Weights of a small image classifier.
Training: muon at rate 0.028, 7500 steps, batches of 256, held-out accuracy 75%.
Rows from block 5 of a small image classifier, named by matrix and row number. Rows with one number belong to one neuron. Each number is 500 + 50 x the weight over its row's rms, rounded and kept within 0 to 999. All counts start at 0. Numbers have three digits each.
After each neuron's rows are labels from the 100 images, of 14848, where the neuron reaches its largest size: "strongest on" is what is common among them. Only what is clearly more common there than usual is listed. The data: photos of arthropod specimens (BIOSCAN-5M).
# gate: MLP gate (model.blocks.5.mlp.gate.weight, 256x96), inputs 0-95
# fc1: MLP up (model.blocks.5.mlp.fc1.weight, 256x96), inputs 0-95
# fc2: MLP down (model.blocks.5.mlp.fc2.weight, 96x256, transposed), outputs 0-95

gate.233:474518488578400495465494445482511452530435427512491556466585574524595589443529551523502551442511439484473482509476433567477514551465506515339471513626610536539545452551568505455562467549477513444464432480486476464594420501521442516494463518490445488505478491552454545547516492541405536475
fc1.233:467478424476459498445462537502558512434487406478545487559502470589570556453541539480591522472458574577529522462496515533569485528545551457319573494549535448516475466408535461376523504613489474500524488444429466483547448428500516524476450565481501479508514503576455572552501484537503551445
fc2.233:633448371465457568530413472511498465421486505488560465560533515494416444502502512510560579523453459536482535447521518460473502431515414536567537508508485502437615451453583452496589449563506465553421445558595473501503504516570556522533519563599520485484551458548469487442528537479522439489
strongest on: order Lepidoptera

gate.19:509511421613482549581462507538422521627457436529481443455453498586461524533502508530474544553484485517495520491585502547408437436523482519516439484500454387518506481539530472578449525511515537518421471456530441423462470513488523535638512446423478520503511469476436515475580531596453455607
fc1.19:510448600515596546488480479454482500396502566537488522481500592522519461482549446522574483561471469475438496509479547447495486471421433475514522550483523647460472495395491504503467508432522520562467504482555534446483563559527541522506442436501459403447454573405507425561494429611523601510
fc2.19:481468516419402414463472584493493509435503549490597559469413524501528441401478451526401501476472588561548481511611525585499519488479600571582477493505486551515504429591520526545486548480458469480509497537486547461506478401514478431435409504475440454488489587438523523561485487486462558555
strongest on: order Lepidoptera

gate.101:538537536510468554652473486513460517585526526475547570525573433527556512521489507460402520365565465542482447470531488518473439377548469546400504532520452489426518401472481445497461437499492478411490535471582566481485487483524589522474500558522462475562528515528556525575441527443424480471
fc1.101:455453501521510458427531473529567441408487424531528467470466542465413424447552446529519486613492572465557558595473515498484578599425545487580481449482528535553515461579537472477526507513566527521492541598394484456444498473497436456558487445565492504499496434481429552488579481555611521490
fc2.101:492529531495482542471454406526529565475519480551476469629466411530505439585531440506636549442533584488518516513525475626432469569418514500551510460508496520492498452522523400541570487486522448457457481512537531516445522594450410433463588505565502482433517545455543484457531531562456549563
strongest on: order Lepidoptera

gate.89:519485528515403466498568604556502461577538452506480516564479479456505447540521513558536496561433538498496495483513432456544466443474542498515419608458503388480481540477539496533485495492532405500677528549577479512522509470506555399473401562487520505518436473460428469556522579540471430422
fc1.89:477578457426444535464603546426383557490501547404575483447528509547565568503544485493494472526493439503507578503504600436442550497535497447497502509600593550444489534532385519482527585511448476452424478442452478542557428435511455577571520522495523452479433514495569490436471509494478502541
fc2.89:510584478524466542444404404498504516519519528369406515607443505547554539522589503453438480493482520580486546507448510538506551563484401475497494417455530448451479495557475477424474475581408563602471539491447536587540443437576582425509481496462487503510493522500489502545479433514460455526
strongest on: order Hemiptera

gate.184:490410545620419547467373513628480585445517577456475493475582606493538530491460518435508491435482476410457527486450489508515566469537535482516420487442493444566537559488482506511430502489454451559514489523368548432506472576468466471513511527508508509490561491460552498594466501589517501480
fc1.184:533448557602435525480387579628481480436536533442504544494515578472491489463471403473484515489514457466423488411485475484490580555543563471488440500434515402570546592577479529456439532532469502505556473519398470448432517543452525498465506514514526524541578450532607449552474537560496496534
fc2.184:470485521493503539504550495454510484522488539660540497509436470509535560514548443478572440562517455458552562489518426436459499464609571618458519495460506473415545539621560473544520486477594422525474479539524541526526617462466532533470537487503580538430516571439494525506467433428463557536
strongest on: order Coleoptera

gate.192:532547472520560521559512394502456405558502499482492459538493439453508551525505548400500473494417532480462557549566541562511473500506488484414464568533575478505519502427484548425536590448525508619520513436531395468560490507544519487400432516488478479501511573475515514398507668466495482455
fc1.192:431436528482400495417530594518519516428549504535462555433508523653533495464548491525477516492562522533511451459416491420505561512483479534520515436499491563491490466563529459475504463513455521411512429536444554564448521496487521548590624496407528559503426425493507531572489375501467516555
fc2.192:482428513499490477446439494573461602546481436463515520483514487479535537403548450428580561517397511530542495550476429487532430435508523528577513546492510476494525505509522422551471468452527492539571445436434608498409427477512521443596545436448497475425593481401452501480520454484565414448
strongest on: order Hemiptera

gate.138:485455478567485585521589508552493534510490594475432363493510616469498542573513507456432515497529534503496498553535524586538453508502428576407439441382507445455439501476563500524550532530460564557455472390500505446486556505465558436509558497480546507527473504453450475502524416617504519531
fc1.138:514523550427530436430492521419446486502546421548500635523486403487495482449468488490519543523484462456472521459475509436450505484513542504572527508590525598524561538566541488443452452459517505438505555632449544554515479520444471571389508443517436525464555494548489582475485573361466494483
fc2.138:565516458527401423511520559526552506541451516495578553593522413492496519430594504455477456457472425457625456467509523539518513456526521400544553485536532529457496439607531550448512548464588622470395533506448564573481498483484537468496452591559474587477506562464469495485491507482502501475
strongest on: order Lepidoptera

gate.28:441486499509488456453411484504486462446426565526459477538447535451601497542518509433449500463403472546577490603517557428417503492442515558443393535536507471507479470556494509425611576477499423501558465500521434478557540527566494583485552500475547557487482584502484485636547453510461484571
fc1.28:437475528457604556522573495544592484539506499474474509464477492541490571520406661518540516507457495466578516544527474483414513497465492457548538488478519501593518478529426543470506527512439444476486502451526426478589478444542486600451518417435387395495526447438542528439572490456548476437
fc2.28:368558503464502547566542565467531511517570469510489532454475516482487618441424447567534512589505502584498527436477528458593506533555487470457528402568525511464471501432501506527491521479496474625516476536387504525466410566467627427453514502521558539521534497583564540544518482487547473452
strongest on: order Coleoptera

gate.46:483501520634422500473604516510498480411493442464581552412600520474548505507443442469491476526597589536453442458598449508409523483458490485397520472502533455441500458483479492456543557484483475580480541588511470526500440517551534511518558439457511470566456582485466430565476495535549406504
fc1.46:494447525435549463501408547466534483571553466527461446604375434535450522500603572513545581502409426496566519511446545462556473498464473540579497534529500546495528557467455489550458446594485499426505499394514547470468564483478524426487481565558459477438533427486574530437566507460451561494
fc2.46:546482492488506546559555560534561519529431470446461415511545492558499510454440470529502527540449507563430557495524518506518473427472436483383411538484449545565548525548489545475557466407510466658565487503456474539508423549487467488510526516517476501499381548470440360430561470494509584460
strongest on: order Lepidoptera

gate.27:468437513525554477505381525461534497469342428379457557504604488547471518524526537431436541462474487469560531533425541486573463627542522571550445481457437544520499476494488524506530521486540485518468473471514508517465459474534404579462521584480521527464576530420492521515463606551445541492
fc1.27:474525530447421568537607469565484474524615550556533465508398565413561504502480425589589410544500505546499502480562495502436521437450524448490608526521547469496520537472488435517520541462447451478512553557444494455551509484495583410501499386466518460541417489527572463496514426472548450490
fc2.27:388547489501495565544539504534603517455446497524469516384508505540470458568564544548552581415496552468538508410516495522437583467438471540520455410516496455537404475451477445503447479492432457532524471520497410505576501422424495441498512463573467554542446560512469593472466403501458509568
strongest on: order Lepidoptera

gate.66:418670436432470517461611415577483513548521477379557552515511545463443545558537466467488490532519495450427554431492492510499520522519504614451556516532449461541489524468507518610552518477488493450484513493582533577467479517492516430477406470479504565488490457553442407481491418520500523529
fc1.66:408559472478519523476545491553572429511433420474548501542504466512471491571469593480448521505440452484580489454475488442462496556399535522527491545508519466562465549456471408483520516412452569395477511521550508507431504469483508490464590521389460421588549532372483575536512520501581577527
fc2.66:461426400544469516479435544489516501471540507429504577570542485492429569439475467549544521382469571462493470464468378555451500531497516424517468470562470475511551481554486492449503492467477415536525437459409460550566472514499482500533485453586513502483521507541536619411462465498591601394
strongest on: order Coleoptera

gate.174:507498542468486544414502538524514445440469380427550499414540554461448466565534578460431466476488464408504424488524521559537488461493493553574528421469568554480526526569511529519576469459436597571522560467575399445477485512496546537599460622457495532584517509469460451509517457446480530515
fc1.174:462502402536529532576538474493561479525429643437452544488526546530504486430383527526552546501452484521511562485580481408398535479597524461468493569431496567522418448511564462532549470525515425439517486465473560438506567512498585455461535429499498496470403469580510504459566532484501455525
fc2.174:455502502507519529534523488546459411535493566480541613532437546514588531510458463581534554475433495523478506432525460530545550479476545504462568413454525532559570442469489461518606510542445538462492482507525513477550509442518444569499385584584514532451506572358490569400528464448559544554
strongest on: order Lepidoptera