Rows from block 8 of a small image classifier, named by matrix and row number. Rows with one number belong to one neuron. Each number is 500 + 50 x the weight over its row's rms, rounded and kept within 0 to 999. All counts start at 0. Numbers have three digits each.
After each neuron's rows are labels from the 100 images, of 14848, where the neuron reaches its largest size: "top examples" is what is common among them. Only what is clearly more common there than usual is listed. The data: photos of arthropod specimens (BIOSCAN-5M). In brackets: how many of the 100, against the usual share in percent.
# gate: MLP gate (model.blocks.8.mlp.gate.weight, 256x96), inputs 0-95
# fc1: MLP up (model.blocks.8.mlp.fc1.weight, 256x96), inputs 0-95
# fc2: MLP down (model.blocks.8.mlp.fc2.weight, 96x256, transposed), outputs 0-95

gate.104:566542441554402454467542430488529407609441444496520463605537524524457436476516434447525462545528478554482507412550546503549462450511477374541562557536487527552566516481511442565541499534421609466520478406529489403608478483442516493483545464466442529549534485518556463465494514510508522449
fc1.104:553551472494428448477485529453530427537458432452497471573557537567510476453533363459548452519504418542473525423531523472561462432496484391577568589567481519547557510528519428505496498493440628492662505455522507466540466501399432491505521471510444514548531487478544500484525489451494557492
fc2.104:535648481509480393444580402522599446505495478461601418595468484612535488472479451463524477420516407535521497460462511436477467440580568502483546462521543520564553529485542509560553508532462493501467554517391513446509462496441484495492553481496506508438536472475577484438440473555573516510
top examples: order Hymenoptera (44 vs 20.4)

gate.181:519499493526536620481489539497405478571514471441481556435490526351458511447408545572466473472582427502478471505507463486525551493545470523484579625520442489623519452535505475455524458470562443488415504494443507459561518459479578484540476427522518480570586475470426497536443573542547464518
fc1.181:436579448575425534474498502547523471573440473400515554583546548449423476516465396574497462487442510530474432487537486452414519493474517523426582538528456559538506538491465659566458489522517432538485510463474502505475512595502565521457558490506448404530540524469472481463509588502398556504
fc2.181:604441501501393510556446542488555455492522530474492430543524499460452465523468482479579515519608498404559494509472496454504574578515454447488499588541454417544538533551458501555446482425479434539380477538460543573539551493493499535444511545503361593488492476436459508606499460482507561515
top examples: order Hymenoptera (44 vs 20.4)

gate.137:523604474550482559553485439533571455470512485551451499475494503430527672514537439593448576497573512506507490546544560425453475583482444526414482441576486440510554541476500522521542545541493463504364440500514471479491433492569514512505523499405444440482493420502519495463568498539402479465
fc1.137:418515450487538562489537557483556412439513454521502472544484570532522536529593471535536539507449406511524378534479511412517534482551488530533610509523570543481462494518395468462466559468477402522487457574505533418530575409535490393481573455514416542501566510468504461536438530461410536491
fc2.137:529381542384436501540456603486448528425545605448551511470472517521481582462448493439413466538469530526487422615505458554492559588436473532527482478446417520583499463513466505568475467408484607427458484506545504472491555483531520503488468547485561563511510572443555488452513503523530548484
top examples: order Hemiptera (30 vs 11.3)

gate.204:500550515514440502666541498469516480542532458529486590545398564478596471499538603528503510595477473552453529490533466500485492474478459436504571495473462528582391502463477506575547432523444427442480488529445518474509482462544554561425603365449456511458458463434474524470497514524459520519
fc1.204:528470551518526496368495510451549500488510555459594426411609536562477468528526471393450519434489558384512473477520493476536516541564544514491395515545552508437558440584452515458445524515576518547490488489506461541470475508422506491497379618468523487581468507564522521500459508444514425528
fc2.204:451368495499466500570395463455475461575509472518513562529527525542514428507527497486476520585562558597562490382569476543429531531538457529530329531498474436485432503511471495538551493461470555473453513512522466442498493569584526485503438480493485490438469621494539435521484479534593499547
top examples: order Hymenoptera (50 vs 20.4)

gate.47:566537547419457560401516452493483568435499488496475545457547546465402507556507499490496449458489548462516490598573552514538413531444500559476530510423520555487498596523415556507486494579481446452436422505563496605457444469540518544415514517609461513449490505557565479504569481403444499439
fc1.47:510488624427448537368495473487482539451505510513477454519551547497421478538444524468474445486511502554548513572484551614565436481455489565491472531454514554492485511544490505486472470585445498490411487506561465553513457523527556597471534469554415535497619525551499542450555452447456356426
fc2.47:542430438478576508583553490453476543479451499549491553534527498512482388433585550562526459497489431521552525573425508481559574517500559540466470507475452505421468459447534550453453450483546536497520496412515597528479510521465454565535521419490481626572558373439422560503459482527474508418
top examples: order Lepidoptera (32 vs 7.3)

gate.235:510555486487494478547485578526390553534568528452520528434447588356470530564485488507427529535432421512464537428499526513473476504404475523448474486514568536543513502505453514532509404560446431539471474426500539568530549548574476597397512408515574522537561480436445529505537466562457466543
fc1.235:507354471451608401481466467484558420514477510539516493486534536579537462487468492510512480436572531526495449564531508546550504492607523491523505530476497510482461463521535457447489546484486545529523535548465435440450485371428562389629480589551480520500490568555468478490483589416543506442
fc2.235:534458452430506523490411427423509568507414475494496446466519515563430505512467486451454485499507579528551540500516470564457417549572484522511513411441466549479395489522479515620484468480529563549566574546565570450553501471468486442621423505508555542517577434493484519500508411542507427595
top examples: order Hemiptera (30 vs 11.3)

gate.42:476564472464488554442509484526438497533525560487608507462438499459481591588439441517478518530474428532589453456492578512475519509514553531575501618495490432434589526485509540538439547553503545420522485416494553458424523440519494501530449395470396559510427472412530576443504531501555448528
fc1.42:448523529456491548441519523546445495458509547463512496557478595525505582612493482518545614495438439498523452447495507479463530541516528500553455544488447431512560493557576564499448540528510540436539350420501550504458590428529503480530406364491463555522546464374484545505471496510503458526
fc2.42:631488541474535449549545474442471408511459529417548554401478466536531441478547531492495494492472554452428601494544482520440530467439481465472444549443568447420460579524574529409553546420534533515427471462431534596447490567463476493562450569539435494511563458561528520490492517519540570511
top examples: order Hemiptera (33 vs 11.3)

gate.237:577505557448545520533495515480507564501527430573603519505592541614515430488534424523591608451466537518500539476460503472530513458446491483534499403432394519470463572572509430488485439484368448448542595527537506404484481484542495505469486541477488510527380486469477522515505509501567495436
fc1.237:390442416533582510559465458458522472458454531495464430448413432411523625618488486470468411504484513517479476565515539516543466499510549478490469519540519497583528398451568514533503585469580519529456512436462539541499625508459473488562435534484492570494611476446498505459478457500507485548
fc2.237:554562427518501529501505564570475473386547535546441450430449580534471489370538520441499481485393434481524543506527415506448495459516544522548480510497495544534488383511523475475473513562540607442483576516548498536459558562524462524450477449566522418541573473490531555441491471506602510395
top examples: order Hymenoptera (47 vs 20.4)

gate.108:515506428568465539462473580503513571586508481402392365485417484470432429605469552417489444567491533439474537522612568550505518496519463497551466494474482532580477421479513524477481459639501576506504505572469529492494550516522559545508511457530512520481536440486500527459476440432455543460
fc1.108:495393537553412457455516491477494510489499459601562538482461577467460461486482492548501547453508528520501506514532563486532469465500514461436538547472515435566456481583421573539556461444480548529534417571527534489494423480382424570616465471435446424556454628519466499556496478576486573513
fc2.108:615455532518575493504520465520483512586470556454483493623511480518466537473512544482508404414462425498578513443474513536421499486496585495445564467516519506484481572544583487437471486441566631366445453498483510450492445509428479481504556492489526513519509505440440472518446610442543590512
top examples: order Hemiptera (34 vs 11.3)

gate.209:539562501506428537432482527415571430393550531514545543545532528553502519549452515575543494486551471530464462546437521523394430500557529540577481515434479517410534412518572531525487488596530524504484563490451473539495458512396541582406413507470523565451424451502495440532444453528556586513
fc1.209:474473400483490466503535443534545479570448448482420417528584533502451450542508492442526567489558579536420485495500586579471527507423522480464509583519553443449502448540447500562481498457499431494495461600539514457564469556453544551479571538412437593504395489453500538477553494593597462478
fc2.209:451565499539481426494470456500481570493439359438455452599403497510502489473534457531466516531455529622482614444555469491564516467562518570543520448589523561540533501494496561437499499449471500446475468515481464551537544446423477541539424484511481526522528529512492469467458438566408590613
top examples: order Hemiptera (30 vs 11.3)

gate.160:603523422548560494455443484462412430544437517553492521430494575480515464458463500412469554411470461435499504492503371469555450479497493491541506504413449560527496615539532569494485447534547532436517510505515506539511568483647477565520480503533539385488492474485454587492466560487543576519
fc1.160:556532516432597507491562445482426519511364482451533520507548508439543500534497610482499501516434383424460477462535498411509425506532475438601440439551471478516524553563560507465564573488455519529498467436482509482461481600514545438528514637511586461520468509542503566470433481476450512510
fc2.160:544474454508503462451502547522408603470500496571518514564487480522473479510453543452466478478538519408511561502516452506586510414454494470533533501441510540446351588438527496527517572603605478537525457503447446513512483564541512576471484447620448501421516501554403489551528485481439550409
top examples: order Hymenoptera (43 vs 20.4)

gate.148:533465347444417406480565473425540496510512471531513499485516601484588514540461546509447564597504552481573511500460557512529482389462545490574451513472590525492429481541412530574472474569509456471460495491505523499515538452508554515366570626455524470442483474529510505512449493471493485530
fc1.148:477542675525487528533497485452559477485461518507470473578430468356411534486554541464535425403536476512457471494519491486475483648588551475402479477592474535591515545436507470460443513510551490489505425553528468563456503550533455447575535427543522506507481538488469489467471501484481502536
fc2.148:551534436549493549514498447424487502526479511451536454439491478434504542511478518495435469483619574389412476462501529586552569479446485535492539523429590438512443470467476465475474549459425542556651466433446522521432490547531610449548462590495564548503462554475502500487589515532534469485
top examples: order Hemiptera (29 vs 11.3)

gate.127:568465455508476597533556454499538497463474576448442427485548552406588547607501529523443472436509479508541482474539523560510556493583484415487528458488442537553446558443454499581554457529465410553474572459463508505463468625543440510498555487479471508457423499561461567448408428474466564493
fc1.127:492446555525512462636523457448486536466531433515547558475453478507508554515484542520480541496474577457598539483462529448424468511464422529511578474450499516490467631515513422657451490512453450558526440523472500528491435442459553545545542489482517563517442572405583435515481423486537454426
fc2.127:502544429587578459534466482540489462515487564467542505631462488564592543535562450564497535566421503479537503452419557336534538396488508536455474558504489393474455499579590474512462407514529520437490495496511501505515503505468522516508492516553496458525507495486471448606473505465460411420
top examples: order Hemiptera (28 vs 11.3)

gate.252:501479446473496499506505548542565611449497520456523476479521511502496561551499493458434676409440553500589520427485486483505462447465480468599392509496522498469468468482551503583490525422516551517475536395459534558411484524463607568571558498519455512538425445525444450579449477470520495529
fc1.252:502452554491568503506469515456468451464544547504540482489448464503516441457499452546560342578527444509417473586516481448519454543558549590430514536539517592495474513525417505448574530535439492473536491603469469473531576462477457413414517457439519530547624531521517495404573484501484442535
fc2.252:512563532565512458427517546539516544514530442487478438544535422454482511461542522478494552521537497410538418593488502456516549461432622494582491463442493541476435453550461516476610440523509443465481538492537489367499591535592506513469516562506467476384496561473476419562464510429534586463
top examples: order Hemiptera (30 vs 11.3)

gate.87:546522553506554487550597509532458462510605437536485412448471477510388575412560525505485588560419572554476470555456437434473469570458560526425471548515563486477569498527434470485502543444482471422452538495530486488489500491535481433610428491521472509487510516606562419494510462488557405525
fc1.87:516529584483535559483598484549500482587554456506506392529483445575431503491533590457565601484440533496483428512460432449475454534476483561409499537543598442506554450531512521445476501417435503478503522461530463431494477476536470395581426531530473489514526524595538390466540512527535434561
fc2.87:520467391530479493512499568519490469450491498556467406499526490500470406548387540483543513500408527502432493424520495504516498533556536501533565605507513501515577382468514424463430531509625562455563515518603462481540507488548499487491527621439473518429557576444415507468478426523547510498
top examples: order Coleoptera (36 vs 16.8)

gate.68:518499494544451555595442562494426522557480481578380472462438479448509483466501500454416543481490462600535517445500532491491412459454411503497637563515531475460561546487518542582581502493517515435496475463446497514519460559552456604399601477523486507447526498409523451516466541460504488582
fc1.68:505498497553461520573466579532418483579486482658363431491500443502543524460521512484490573505484453597519538469526514554466439479444411525477632488440525510478550509496516582603499474468488491485480545458449518477526450473527460623423545483461500454448497457433480497504464560436569492531
fc2.68:489512406526568567469596559490510566535528485482512515499474454489525430496487475522589541575550385513540519617499509413526505437542481498507599371466510499560526498515450447436571506446402509480529503521504571485541534478432474499442476447463469465504545457349550538552474456568480455525
top examples: order Hymenoptera (50 vs 20.4)

gate.113:519555540554519494593465491490572457446495456383584503547454469509487473496532546494454536406500545589430525448434547529465504493436495500507360537540500512457507512537441478486468508531476457556461611522513519520444541451605528460496485563531480487608482557550463502644469441460417449462
fc1.113:524512488497453503560432520554552498447543447463633438557513571544400495488495377454577483462484540507500491493555603509428442560543495493482393487516471428543566520468487477545463486474518509586514426502590548531519513403512468502470433555508537534545521517557425476442498530519451361514
fc2.113:400507421460506477493575466548492520596448475503582450428642456454499446501497592478457455567540582522514503455552458557475446481563498426537513603521523507423554556428465565514548438443478523464573524520509559462445525508422501503484554496479503541571524408538503454460441417558469491495
top examples: order Hemiptera (29 vs 11.3)

gate.224:517476539425490569451471543642473540445555477421540498545570425490463471530536495511557441428425490552467519488436591493545530520566494429513398474525413478545593535538473495503535451480534370502581493460551493558401524460541458522511581436509510414506503493532506496514481546521415486565
fc1.224:471504541427466467438514503599493540492488529407517597616503442501495385535493509500554518428414472565489496470463579490492553525572458475420482530491446487547514533490417450545482465531523389485487443465607554524492535520570499553515553385487541471425448507563459454584459486552512559550
fc2.224:538498509523468529487519411518517505506400572463554587497539516480511450621502502542482506525405478519413461456612494427501480472543507576503566483493479518547545513412552386477497456533469468462515559451600534478433475449509422501495549440484539444492487567558434499622429461448532469593
top examples: order Lepidoptera (27 vs 7.3)

gate.212:534586434527446459423522575456489428561514451577492566514436520509518501389577552497478379570512451519477487440506431521537400526416461552499587442497534527419471502481565555580519531564507554482442525483589464443511526564563481509469452567566554489477526474395472502482492463477521484448
fc1.212:533498542529508470557578466456529531458504489453505570624556557535502588520588489566484535543441542428516473483516430413517426510411444525467413491564526489504496564435532537536458534526469520481498607483486407508425492563423499499480414584552540454459550390475530410499492525422497466526
fc2.212:477534496552545640557497543436538476468511512497550467456471415449500451394498503433622526463431509510522565549467530485490451397475535484456562499521578394544523428469456487409467457479481553576418414533524514499488564501517509541523504419548457556503553450536536623523511484486566524486
top examples: order Hymenoptera (50 vs 20.4)

gate.123:551449433478518519556455562555512557538454407499554566439475496591444589469384486481491432546501520590457410508471557524466431469481497497400533540543469632557485521482520555538492464488479494387504493522412588561537538502550511566472549474415516489531482467491488413475471480455472569529
fc1.123:504480563527507499443545481576529495485448584470436566457488503495504496514541510488538481509445527421516647461495497470554587542475550429558531451513489521388450545464513420383483524527513490494459480491522576442544364447453572434481581508548457499646425553540465533486509496473473484469
fc2.123:561465542452558561515486459497579355529569494527519492493516465559540486445445541550463500423413548381499527503509450554583470583469528459511544484546515575507538458506481468457495508572484507494461379404477577502557476582521442545531444440569489467538492449531553458526461572484510409427
top examples: order Hymenoptera (49 vs 20.4)

gate.130:564449370475561444546538560513446492531529447444602443503539450501461503493560428441600538544530481508422561502461500406452512497420463544508575556483465488524514545574507473558465528506496489430516521426504476472619443541488492442539568530486458519638517474512401490487452512559545508435
fc1.130:532539454472526490557395534538449433529517507478555450462514512484500508454440519544465561558534415546462529540457481476492579557481495511443473468485493457559562484413502543545581534576509441539418439515517495486472363468494484498503516594539505459575341550511563521461624429516457555558
fc2.130:592602509520536440540493493383393528473483487544449480520457548474492534432497542503477528599483532484489542500524449618568495562499461529406515527463496508506615394511536495363469515553459495499421507475560515434448525579481587515475473464527490560461401567451525475540509474493447490520
top examples: order Hymenoptera (41 vs 20.4)

gate.50:503465569483526450459566364427447477528471540474502538503456530433443493534513522522469599475481421576497523518545516579522514600597496505546515578489460542466537567492532470523476538409520488453505622372508546538446495407494597533468492478476448456529443492479402472516543416477536541513
fc1.50:502476493508484571495488554589599532480475543610458434485570481579555532526471514487536431553556536486491485548469521458400488455421457398511478402517507440406461466491487471492539510646513493545453475567491423471489442517532456430540471539595415547489543471483596558527474545516547453505
fc2.50:515485445405445508526436502521404529538481453613512513534559505515484572494586547535414520530507404522502459492525503551461481452559504478493523553508521485484430496449509575408544536608485552554460445554456516541477507489465373433469529452443476445491499502532559576564491339533543565492
top examples: order Hemiptera (28 vs 11.3)

gate.126:501535482552466531521531451497538486442515553577504448514464468408444550516551526541415497549426470456536545590499490508357514515499530559505525523597524444454540523524534431563538547529537607528505491411455542494453423541515542522496482451416521446467412367484467594540479511544418436482
fc1.126:566435481426572464563470531547443506596569525416468480473507532478578436484448481474520483455541512436445509446554546448598479462448477512486503494459435495456526566589496508514529429477536536477524449571461357544484524461520511422513457656571508587516535538603514451460507475479494487469
fc2.126:301572458484492566466495530518472474519508399449502562509485434548574423488430538447454595405509525458484498501458514502478503525551549384528509502483473450516474578502567531508432493502615494532483508438552521485506541454513474524497416516524578566533513484560623500488493491516529416511
top examples: order Hemiptera (34 vs 11.3)

gate.72:573552591510478466415600569461454518486430398538541475516522565466637521484542549415469463514470547460569512559528420532496460460473443513519534498451450503482498431539459414455393508541526525540562404447504566510495560570493468508477560540511570409553467470480476495494495454500535598475
fc1.72:420506578518410492502541546534431500550545473507474505482493461573550560569516489449462435472539499610566455525507467461512587574439395504495530466486583508512557532424473505441447539499546366523551499442428556502542459410531465473527515484486498474505450531407424556530589564436514559439
fc2.72:514517606472463491462498519565510425521465467534536495491489561498383568569370559528579528418501519483428537560478480551388484569496520476490384498455477505531495508562505450581560528494510470400478519435468517476517445503491472423555541469418569606505561468508488457519510457525591566467
top examples: order Hemiptera (31 vs 11.3)

gate.190:508454390559546582601524436484474552455596490522581576538500433437485446477484513444463514465515493490538484585518464516436514582511467504438431445569558543563472544525443574526571596467476531504575522477499514470523494482513376536496551427492445476440463459533447552454428519434436440541
fc1.190:544514547600412470493506410563497511488528523441482496453492495526406440430500463526502452406439469504470468573508493588525574450553466511414614552545459489487546516448494454573392576551562502546495469551343524510523487498534518486448580527393445561528553501506507515532505512540465475490
fc2.190:370528531478538418448453493519423497531537397503458448607449475582453551556503616564409508526579489491510469509427515482460395439560590525507469530502507526499560566418557487516484532460469509550556546521525499459538514515503578464471417399498551437529430495539501456495484496525576534489
top examples: order Hemiptera (28 vs 11.3)

gate.124:564463481569599440542538533511510525580396530496489459561455594477538557385487555522405450364590517576538532554558546465520477544482569478469491551461498531506475526442521500497462459544505460485545472577500533502461469393451484447434468513474434546402508437476489459500484545498603511478
fc1.124:451521522477426522495414445448475440427610476498486501511503471480506480609539487445575539570452479413474468493497436539514532444459479583527455375485523535460509447553476485539556538422521490383425481450514502535520554548523505474544607554542540491614469608578488543493531495499442475559
fc2.124:487557476526506620472532527484503580539523495444532505495533495501459549517428460536545488504481487542513555581493526465485482514473408616505505470459483525457492396418489511413539419599563471572541471479498393544506571552462570427520534457552358511426506493526519426544511480386517460546
top examples: order Hymenoptera (43 vs 20.4)

gate.7:550482422542431497517540460558502535500550515425475496476455532508511555488506558496347535488581472537620514472566520457396507491588452511539473471452559503368537513528478395446503482502462518588457536529503503432450540549584552578498454479409474545515457476477473567553437494536470463565
fc1.7:510490623497569464523517546427508488499465462497497438475496517546490454557554481476665511455414543452385428463410477507572553512445503520466488521510503498570453463452530560538514528431473477467568500512527536544578475482414415409565533483605543468511535452527560480468553503479528540398
fc2.7:540390594514475578490499461536468485493475548529444512447558434488554508454493449442485501464538500510494502470489510557545555632510494501571508535516444469470485462412488538543569499527592467475528493552530474561422536514563440497431549525523514389356554526425483344476510492456557526541
top examples: order Hemiptera (35 vs 11.3)

gate.254:520565567575478483423504467503503520603590436503500443505533514499531477448537585539524539623440554539448560393460430480445519522575500596524503491540511546586540549499574492525504460451480446475484516495538405510521490443509425496457503399515501450450432395407521468469561444465550455499
fc1.254:532532543507448482451472478517538563506556464521504474468510523439512565363572547541488527615468575490493435400520432466462529463546446646505479505403535501543443485503538583447563411474493452444470568515572406552544524466497514561514508497486539503515418478426500461491610461488516486447
fc2.254:486590447516493500531517542518545529507484419520567442586491489460579518464466513540500496543553380487510443507478473490492525457446421514602458504474442484484565478510539417509417496494605501554564545516551396533383466474561386507458558573506457443554445566525452543440526423552530514548
top examples: order Coleoptera (42 vs 16.8)